config.toml
encoder_arch = "vit"
model = "image captioner"
dataset = "photos with spoken descriptions (Open Images, Localized Narratives)"
train_examples = 50862
image_size = 64
crop_scale_min = 0.5
horizontal_flip = true
tokenizer = "word"
vocab_size = 4585
encoder_norm = "rmsnorm"
encoder_norm_position = "pre"
encoder_activation = "swiglu"
encoder_mlp_ratio = 4
encoder_head_dim = 64
encoder_fused_qkv = false
encoder_bias = "all"
encoder_qk_norm = false
encoder_layer_scale_init = 1.0
encoder_parallel_block = false
encoder_inner_norm = false
encoder_drop_path = 0.1
encoder_patch_size = [8, 8]
encoder_conv_stem = true
encoder_layers = 8
encoder_width = 160
encoder_positions = "learned"
fusion = "cross_attention"
label_smoothing = 0.05
decoder_width = 128
decoder_layers = 6
decoder_norm = "layernorm"
decoder_norm_position = "pre"
decoder_activation = "swiglu"
decoder_mlp_ratio = 2
decoder_head_dim = 64
decoder_fused_qkv = false
decoder_bias = "all"
decoder_qk_norm = false
decoder_parallel_block = false
decoder_inner_norm = false
decoder_positions = "learned"
decoder_cross_attention_every = 1
decoder_tie_embeddings = true
init = "orthogonal"
residual_init = "none"
optimizer = "adamw"
learning_rate = 0.0015
beta1 = 0.85
beta2 = 0.98
eps = 1e-08
max_grad_norm = 1.0
max_steps = 11500
batch_size = 512
epochs = 115.8
lr_schedule = "wsd"
decay_fraction = 0.4
final_lr_fraction = 0
warmup_steps = 2300
weight_decay = 0.05
Rows from block 2 of the image encoder of a small image captioner, named by matrix and row number. Rows with one number belong to one neuron. Each number is 500 + 25 x the weight over its row's rms, rounded and kept within 0 to 999. All counts start at 0. Numbers have three digits each. After the name is the row's rms in percent of the matrix's.
After each neuron's rows are labels from the 100 images, of 14848, where the neuron reaches its largest size: "strongest on" is what is common among them; "patch colour" is the nearest of a few named colours to the mean colour under the peak. Only what is clearly more common there than usual is listed. The data: photos with spoken descriptions (Open Images, Localized Narratives). In brackets: how many of the 100.
# gate: MLP gate (encoder.blocks.2.mlp.gate.weight, 640x160), inputs 0-53
# fc1: MLP up (encoder.blocks.2.mlp.fc1.weight, 640x160), inputs 0-53
# fc2: MLP down (encoder.blocks.2.mlp.fc2.weight, 160x640, transposed), outputs 0-53

gate.67 099:505496517467523503460486480475518446490522528446474501505485473539507527499523495501545532504546513532521512518495496493537542497507469485521486495459550537509498
fc1.67 099:499509481515473482510572508454514537508509478489499504470487536450498514544462517555489493484512469520469507457486513532482444500506512492525521476521505569523526
fc2.67 101:531509534510530527505499513537523533468472517502535517500494490470478555549483490486523490534489540491487516440517522498484499509487472498511468520480531471519484
strongest on: text has "sky" (55); text has "black" (36); text has "white" (36)
patch colour: white (29)

gate.395 104:523490512520503537481485517512480474506519504475477494515526511487507525498532520488540498520529509538489533507479509480470539525489467489508512536463487483469527
fc1.395 102:529512471530553507519512522487526454482484484509484520488469507522493442532485509459504509555457523512482514508470489499495467489483545494461516515462476488487523
fc2.395 100:499504521559490490500500509486523518504476529478505500520532502506498511446510502545483508467527491486504514511503480450535485431513506512473527443475504519514510
strongest on: text has "sky" (52); text has "buildings" (34); text has "lights" (31)
patch colour: black (31)

gate.591 106:505477490484490474475503502496512476489473498503468495504475481545517491503487503508486485497563551531471506514472516450476533486485492489483535534508503515488471
fc1.591 100:479521480503543488510514500492441511495542492506478520525497540544458499510480529539489507523482510493506495509494505447535502448536502490511474493480492476522528
fc2.591 100:525482483511510497517511534514460487558504481486510509485474501491490541500491485505503501499522498505484534449484509473501487524546498486489496513563478445513543
strongest on: text has "sky" (65); text has "buildings" (34)
patch colour: pink (34)

gate.351 107:517509448519449448515503492549452488460514543505513525530533493492473502463488501517507520543522501530511497508478504514531481481515515477511539540513478517494529
fc1.351 100:467435513517477485511519437507467521477499490464452546476517489550464498466492474498510524514505522529472498504532528491560514490501511510518498511505463468521516
fc2.351 101:483515508486554480492505479538507511509501507506559475503536471497451498517511474543540466480463507508504440520461458493514497481483508514506467480472541485459524
strongest on: text has "sky" (79); text has "trees" (60); text has "clouds" (30); text has "bottom" (28)
patch colour: pink (30)

gate.43 100:469486512526495493450485511454498491519495479505481472543453496531454531532530522530489509525517532534497479498473533486508501539479462525467505516464522501493568
fc1.43 098:473557502493489510532487510534444522470474510530510473517478516483490464513504520485506478499524485474505487521531546485497504564518507489483496468506516446513468
fc2.43 099:506489500462499510516519515505497482468464514549530483533526500505514494486522524530498548557493460472508489494496468499491494440506522510528443515491481506460525
strongest on: text has "black" (27)
patch colour: white (36)

gate.315 106:455488478504511485473481473498475483493536528464501484499506513483539489510539580520461516525456495507480539486471505496509450493490508479504491559511518527470469
fc1.315 111:513518515495502532508490481535515511498489480497559478475486547513494495485513479471493541541529466485487497469512482487468509501496519497520540501548508526449462
fc2.315 109:486529517526453499495470512519490477502469509537497507493498483512524467500491569509510528514465500474479523498513518493500475512479526518517517526530516475500504
strongest on: text has "grass" (33)
patch colour: grey (65)

gate.55 099:464505489516485523536508497480503500484437563510482478502524451488527494496473495481535502506513489500504487525488531489478541469506476486535527516485489556504519
fc1.55 106:494457477509485471483517494522493508479499538511470496521503495520493507512522506490476429527506472480502519465519513460493467480475488494492501503513466484507521
fc2.55 101:507521513512511478496516521499463519504494527496474533521508535532492487478465511495449494520485491499459502525431541553466506470510512536482453489458508476530495
strongest on: text has "black" (26)
patch colour: black (89)

gate.536 102:511522454471488523515491499485475507512538505509537441473479520529533517467487519541519516543507549470517468542503422483489500487512517503481531516489492524486497
fc1.536 102:550465510522472529440487501485558509528498457479452492522486462525522467495507486447490496482504516493539493517492505510522519501495517551481484494528505522530508
fc2.536 098:485525524490481497478513508497522483543540523525485491489494548493512515505506485463487537478490484495538543526518546535463520509464471457479505510515494533483510
strongest on: text has "grass" (32)
patch colour: white (25)

gate.529 101:504495529503484553519513522507514469543491469506495484513497509513521480512475501485535500544472515496473479507470463528469521492511477505485511519470475553486553
fc1.529 103:532548473482504475516515474485479494491475510502504513486495534520502544516511526499489521486458504521499454474494465528496498517542482523509512490493516496476512
fc2.529 103:523491497496555507507494468480489505476492458474530505474511511467537530466496525525528458526503542503504504477585485501486515462505472481516500477448492471505489
strongest on: text has "black" (26)
patch colour: black (47); white (25)