A small image captioner, trained from scratch.
Model: encoder arch vit, encoder norm rmsnorm.
Rows from block 2 of the image encoder of a small image captioner, named by matrix and row number. Rows with one number belong to one neuron. Each number is 500 + 25 x the weight over its row's rms, rounded and kept within 0 to 999. All counts start at 0. Numbers have three digits each.
After each neuron's rows are labels from the 100 images, of 14848, where the neuron reaches its largest size: "top examples" is what is common among them. Only what is clearly more common there than usual is listed. The data: photos with spoken descriptions (Open Images, Localized Narratives). In brackets: how many of the 100.
# gate: MLP gate (encoder.blocks.2.mlp.gate.weight, 640x160), inputs 108-159
# fc1: MLP up (encoder.blocks.2.mlp.fc1.weight, 640x160), inputs 108-159
# fc2: MLP down (encoder.blocks.2.mlp.fc2.weight, 160x640, transposed), outputs 108-159

gate.204:485496456534501480487511512516519484518430481512514547487500490477460544546536522501562513472452507506521505520517479493496502542507515514519521504519502530
fc1.204:487521474485510519525560485511539541471532499496487503500506508466507489517501506520499530472478533499514557488488478512475497486470497499490442472487516491
fc2.204:471515468502478502527527513528534521481431500515553484515491473502516504532528509516505479478500489487550545491524450494523527466464479557497476506546484496
top examples: text has "trees" (55); text has "grass" (37); text has "vehicles" (27)

gate.185:520490476496503479457474473513549541508480511504501528508495502539522487483545514451479510476473471487457479511516513539500500534505545474542489525510466565
fc1.185:469512502498506461501565513537507503539526514505477519498473493516446456536503462508518484497503482510510546486551478515533473484525517508505496465480545512
fc2.185:498478459506460560536493511478499489524484504480493478489503476469514490515454468478485492530479462496550519490524452533512516534521509465525527500498499492
top examples: text has "sky" (60)

gate.537:458465500520478545497506539546504498468493464530520479508497490528438541459480512514524512473522484515522485553479473467472521502474491502522493476546536482
fc1.537:458537458496524531541505490481455488544499508532530469485559518497525466488485544491491478544518509510488535487464502517533464491521486517530507493508511487
fc2.537:495488494544461490514515511495478542524497492523529523527490526490516474494458521502527482498492522532451512495505522499521453489504505509477483493483476544
top examples: text has "trees" (61); text has "sky" (56)

gate.307:495534499525524511509501541488515477457482500508548524472530476508517481503491530500499481487517448469555510526475483477507487500501496488490517485491473486
fc1.307:502501511441528532516541519496519506511470510524475528497508510494468491455511552517517503523521509513491459508458502502490490495479472494547484537484474473
fc2.307:506533482484501509491504483473482476535496470502494503493544506480477512516536485505505495478524461460465493542489447523521495480469526490490494494513525495
top examples: text has "trees" (56); text has "road" (42); text has "car" (25)

gate.323:500471499512487525506498457514521493487478469504497532486499508524520533521461503490520531477469515502494536536505480498484484503497473481533453518552505453
fc1.323:531478455482494546440533501501501520543508475489513495509531483553446495558512496499472518491517464476562544547503502518486489505496453510475505536471510495
fc2.323:491478474530515505524479441457496531518528471542488537512517481486512468462520507510497490498532499485472480505501498494481474475536519518487500550484498537
top examples: text has "people" (47); text has "lights" (29)

gate.0:479493465471527529459504484483556477468492503500552493518504471509468510503505519525466502479478477476513542458496504501478535482527498491478513521510502533
fc1.0:523515565500484419521509492450465515536486464522441483528532504447475515495513496502521532525480481457525481493508502510510539480509470454490550518496493536
fc2.0:495493467476552515504495472523537507439472492506518534522520502492507491478493518521486491451524463475479514520507514453481484504458474530511500474530499499
top examples: text has "sky" (57); text has "buildings" (34)

gate.464:488512458506530539490532553533490518520485486520531518459485464492450540479513518495539504495520521461444476552513475515499516514507498491516501555525518506
fc1.464:483478515502508521459484509483505466515480465535517476479492481464454513497496517475525534503487478492474472523478453518485492536514520496518536574519473497
fc2.464:471484511519484517529477449493515515459540541490520510469470553521499494511506489477502511492488517535481522475502497497497523513455483493515497514477471493
top examples: text has "sky" (70); text has "trees" (67); text has "plants" (26)

gate.18:490505462508538494468502482498505521498484506487478500516510511505496520471566487512470527470511461459556499497478426483471525522524487447506484493521497498
fc1.18:475479458511477502492507460532478484472503488517529561539508512514529498506513480485502507485495504529463540500491507518512476491521524518509538480517528511
fc2.18:479479514488502522519484557466446483469497540512508460472459463446546518545508491514510484484505507472520494523518497444512479520510516516508517500503469523
top examples: text has "trees" (64); text has "grass" (37)

gate.84:492495522511534482528514495531524464504493504517484506434529536584519520480515459485523534483491521504540493553463484460471509446530485511528489500505522518
fc1.84:490519515470520569474461508509511515503479498483500478467425491510473525483567521468500509513519503491473488516488525470477530521464487504498512511541496492
fc2.84:528503499455519429500480536511563485506505486470468463488483466554492515474485507504498478470467451558509483527511517505504478508501480493547464472487499489
top examples: text has "sky" (61); text has "trees" (57); text has "water" (42)

gate.584:503474477478490491509508502494489494537468505509480528508469477524527527496519516475527525497451498464478529496496503452475515551502451470504534525487476507
fc1.584:507562467468517484525442502472457518488487526490483507536473476503459518539535487509454515551487507527495518530498469515525503525520471528517497522511501487
fc2.584:508488503462515496538517483464478532507459517530504554468491487530478519472494454494457476520508525533473506537498528524545515508518501502487524495504449508
top examples: text has "sky" (55); text has "people" (49); text has "buildings" (32); text has "road" (25)

gate.172:488465526489516490473489544562493515489471497540502510509515487506538513557524481538487530493457489490505493514434475479474528519546493490529485486507534535
fc1.172:532505508529504443504470491480471496502510500487475496527476451504525491511543521439524500448451465536450479553499520519477498485530510534478528487514476491
fc2.172:476544508498503517515477497508486530523441505552457513522523523479519483573495524498445491474492497484481500502515442492483472489532477489507487490490507519
top examples: text has "trees" (65); text has "grass" (44)

gate.200:519497483507470535483513507569540456500465489527532515504496488508486484492501492499541501520501520445532541491515496470486536502502464526557475474553518510
fc1.200:502572531473500498479477533454504531526493504517486520542470481451466491535481512495454489481515479505491532477502505504478515494530503520527435508483523467
fc2.200:523486547501509529526523529497460530505518447485481495451497475475495500534506484476486530503528534494488519489489451510510479498505543481518503520517501495
top examples: text has "sky" (60); text has "buildings" (28)

gate.455:560467461480515494446522500536504500528446474543523489514505443506464520464503509528519515506489493475520520507503501507486551501516526467488489530558506501
fc1.455:480519500483498524516502511495507553530488455481498501532482484495493494457457500506503541517510510497461533440511486500504513504518525547473493506459485495
fc2.455:501508513492489479479515481502530524520539494480479455478461512499507480516529523516524490504435486531534479492498518517511475474514474498519524519478496494
top examples: text has "sky" (72); text has "trees" (57); text has "buildings" (39); text has "building" (31)

gate.210:522473533479464513446467515499522532489493463535507499509507539497511503492483463511495543515490501483492469512508506497482501488530532536547520500520503516
fc1.210:503498475510532544537504460468543516488547504438470510499480506490536544550520514470489510508491534517457510543497451560557507515487490488529496472481508491
fc2.210:502486472494513465476476464492484502494434513492470502499427481539506473487534533485482481468484489483473507485491536471472519482475505467499528514507509490
top examples: text has "trees" (74); text has "sky" (63); text has "grass" (29)