Weights of a small image captioner.
Model: 64-pixel images, encoder width 160.
Rows from block 2 of the image encoder of a small image captioner, named by matrix and row number. Rows with one number belong to one neuron. Each number is 128 + 32 x the weight over its row's rms, rounded and kept within 0 to 255. All counts start at 0. Numbers have three digits each. After the name is the row's rms in percent of the matrix's.
After each neuron's rows are labels from the 100 images, of 14848, where the neuron reaches its largest size: "strongest on" is what is common among them. Only what is clearly more common there than usual is listed. The data: photos with spoken descriptions (Open Images, Localized Narratives). In brackets: how many of the 100.
# gate: MLP gate (encoder.blocks.2.mlp.gate.weight, 640x160), inputs 108-159
# fc1: MLP up (encoder.blocks.2.mlp.fc1.weight, 640x160), inputs 108-159
# fc2: MLP down (encoder.blocks.2.mlp.fc2.weight, 160x640, transposed), outputs 108-159

gate.512 099:180127074161141098112104166151152127151135185155177093098146184136189122150116096120135173094148177118142076188123114143075143151081103134170168065104131125
fc1.512 098:140111124105075159174194107107116103120113142185111148137120143145070126164147080125180158093088115111135133111102103103071099091094044095125118072113159138
fc2.512 099:169153091130114075170156163112107126110120116084128091155166056099133136160097072140073100101103146110164094110144134106134049070098162159133128086116037098
strongest on: text has "plants" (26)

gate.421 094:145186198136052121126111112111171155101113091087159163123134100161141115080113104154107107151125141114133146084084096120120172127070132176085093201173118131
fc1.421 099:135103119068113215130097066143051095142124156137147131136131121083137114131139088088132140128163141164109140104137164162091119179135107099092146189182117078
fc2.421 096:113166136173091142152095105107123116153065101178109130110119141054106090192114155138175160100161107092111113191153121089139138120082128118197126092137148122
strongest on: text has "sky" (64); text has "trees" (63)

gate.298 100:137114150122095156101199053156164112139099160068120101113157106159094178135129098086098192118127112078161099127125150071090127171082153085207153149118119139
fc1.298 102:113128107157101112079126198116116111092077080154151139143135084151076111132091103098097167136117196107159132137125131121138156156139111087138164131080121157
fc2.298 099:144122168171127129157194114172116107136130155103110087160138133188104134141114145108121138111081130150134070114126127158103137115104116112150128138056107107
strongest on: text has "wall" (41)

gate.300 099:155123096158152162129183128158171101155115145087159154077124188091191091107179161137116128153124092131125170068077076158163155099098106152137123141152100162
fc1.300 102:077148099150111125098162140128159130181134076102100127107197099113085106131114187158135063142077125150126119178162089115088135104129093096166158144181190162
fc2.300 097:117144145155125137111137211141103086173073115139110156157096165114110141117155148051157142155129132136130173075087124119104111165125159187123114081122094079
strongest on: text has "plants" (27)

gate.182 102:135161138132196137131179117148178174172116151136180152128119064100092078137169168164098101151087164167135144155089139092145164122152110171189148154119168156
fc1.182 098:170126049139175120152135102140149163171127145102121112122099108085124142172149098147119137123123127095108187106144106115152137109155178095094128111118135146
fc2.182 101:134158173114141052163089110156072103103095112148127159127026106119124134156116167073163116077132159135143121150050130128097090102108123173135133121111112154
strongest on: text has "plants" (42); text has "buildings" (32); text has "grass" (27)

gate.432 104:134091054119151110101145118138091157115094123151096166143189165134163100126146119131132116103093075109133163073210123145087181167125106148114104122160137128
fc1.432 103:146098119112098121067141100121081126141135181121104073165082090095057167128135071136118141148123163186157138178150091150113173161160133094099154178134153148
fc2.432 102:052088119184159109151123102048112071049111101147107148099143088103134134088150084153114165169084118168155069103087122150165147095095161163146103124181164103
strongest on: text has "sky" (69); text has "trees" (67); text has "plants" (28)

gate.361 103:162166126120154158156142121172192130100046157162117147036153095171112131129106150128119110115127128183209122166162182087131142111131092136166106163134186149
fc1.361 101:101176123067196096114132105148111172121135146134141112176170122185083078060080127186066114138137126123140154021092150154168079149124159164109119123100093109
fc2.361 100:089144079057131099118179177092136145095077116138125117105153165179115128121116157088075132162111077100161115140129113111057114145117105115140123094173172113
strongest on: text has "sky" (57)

gate.28 106:156135109118104115100104118115152179122114159123137120121120144132145108153134103108082064124147136195074141116146109115102160192126057094184103112141147114
fc1.28 106:114137113149113150057117165110153156125119130119113121093135054114146100146107098145168105197145114113131114188124158078111070155172082120140113123118158144
fc2.28 106:200167158107064120111112186098111112101140128126091161173106085169175114085157100093141155149120163146176191134102152119107140170112149129114094157114175167
strongest on: text has "wall" (40)

gate.434 097:115148175153104063113106140080139072114123166148101092117092152098151090101126105158145125173112117169101148064137150100066171161184114060196097127086117164
fc1.434 097:192187157114137108157148136119126098172101147155194147130121101135129127103069136124163125151136109155133155141049055062137151124093090108147094135162212126
fc2.434 097:056151173105142095110156130191092140087157124118099095145090137143178102112130101198144147093097130119117104121148129159067058201130093131165076094075115085
strongest on: text has "wall" (47); text has "table" (36); text has "sitting" (35)

gate.530 103:131135121104124135120081065118203105098096189134176140114105159110070098127118115081131166126133093191157056155148140190079116168142112069159107133107090158
fc1.530 098:155131169085144101096127145105100098157098139123126146172104105107064087128128086104119170143116165113084131112067060118115110100124086150113126131064120142
fc2.530 099:134114099100152129116128104146139175104157138148124140138137156143174136115148180105135167152133121086168098044187124143061102112090141078094132135143146120
strongest on: text has "plants" (38)

gate.351 107:106143096093132074087186082112130104099057093103162110048104139134137076145170125151124128130117205112106121152119107121131165151188146142136125150158171109
fc1.351 100:135167114124104148119118137152133126057099117148118184182110198091121103110140129079132081184144196088102107097112132109116185133170142153140094180093118101
fc2.351 101:147139175095145075107175167145087127182167146144161094104160090092140148146106049133111129089161136146161210107112158159073121109122158133118152163072144135
strongest on: text has "sky" (79); text has "trees" (60); text has "clouds" (30); text has "bottom" (28)

gate.202 098:098084087193093126184179133105102084128082142114136130132164163118107127161151129130102131132143088081091125100115128134087132133095123116173152123108119205
fc1.202 103:144068129170137130159212092119109165086124172090122155128152177143155141124184091088078100057098105135111146107153135114080157091097184154108166158105173091
fc2.202 104:161083185066131170140121167135096120123143123173121107087147167114147171182149144128114082099153080147133153159146103097057100132109115066118060161091164148
strongest on: text has "plants" (30)

gate.101 106:152089122125114079084123129119109092159030068162170178169122122120098152102146105161161118127139037136178101135104129094128184170138093148120127174194171160
fc1.101 105:140141057171086089147126092143159164112096120133169168151164129106135102073111157125067186132138114145145137111135162064114111054137155119146118079135138161
fc2.101 107:118115079101102168069119139159104116116126129167127146162133126139119186119134152160146173113136131133202166122113088145104145067107081127151153147124162108
strongest on: text has "plants" (27)

gate.528 095:158168086110146128130116135129157087166125142102193173157148073162095211153125103125169123056111137081142173116112041125113166135114095119101083114118133126
fc1.528 095:122144152067093088107086148090165156174103170119065107136099087117124136090123118072126091143137122128163099092197175083124127127134073110152105165117139146
fc2.528 099:096148135128160088119111168108178074168111085112110095134128130076090185109149129145144108129112113133116189120092164158129141113161064143098075181151143136
strongest on: text has "people" (53); text has "table" (30)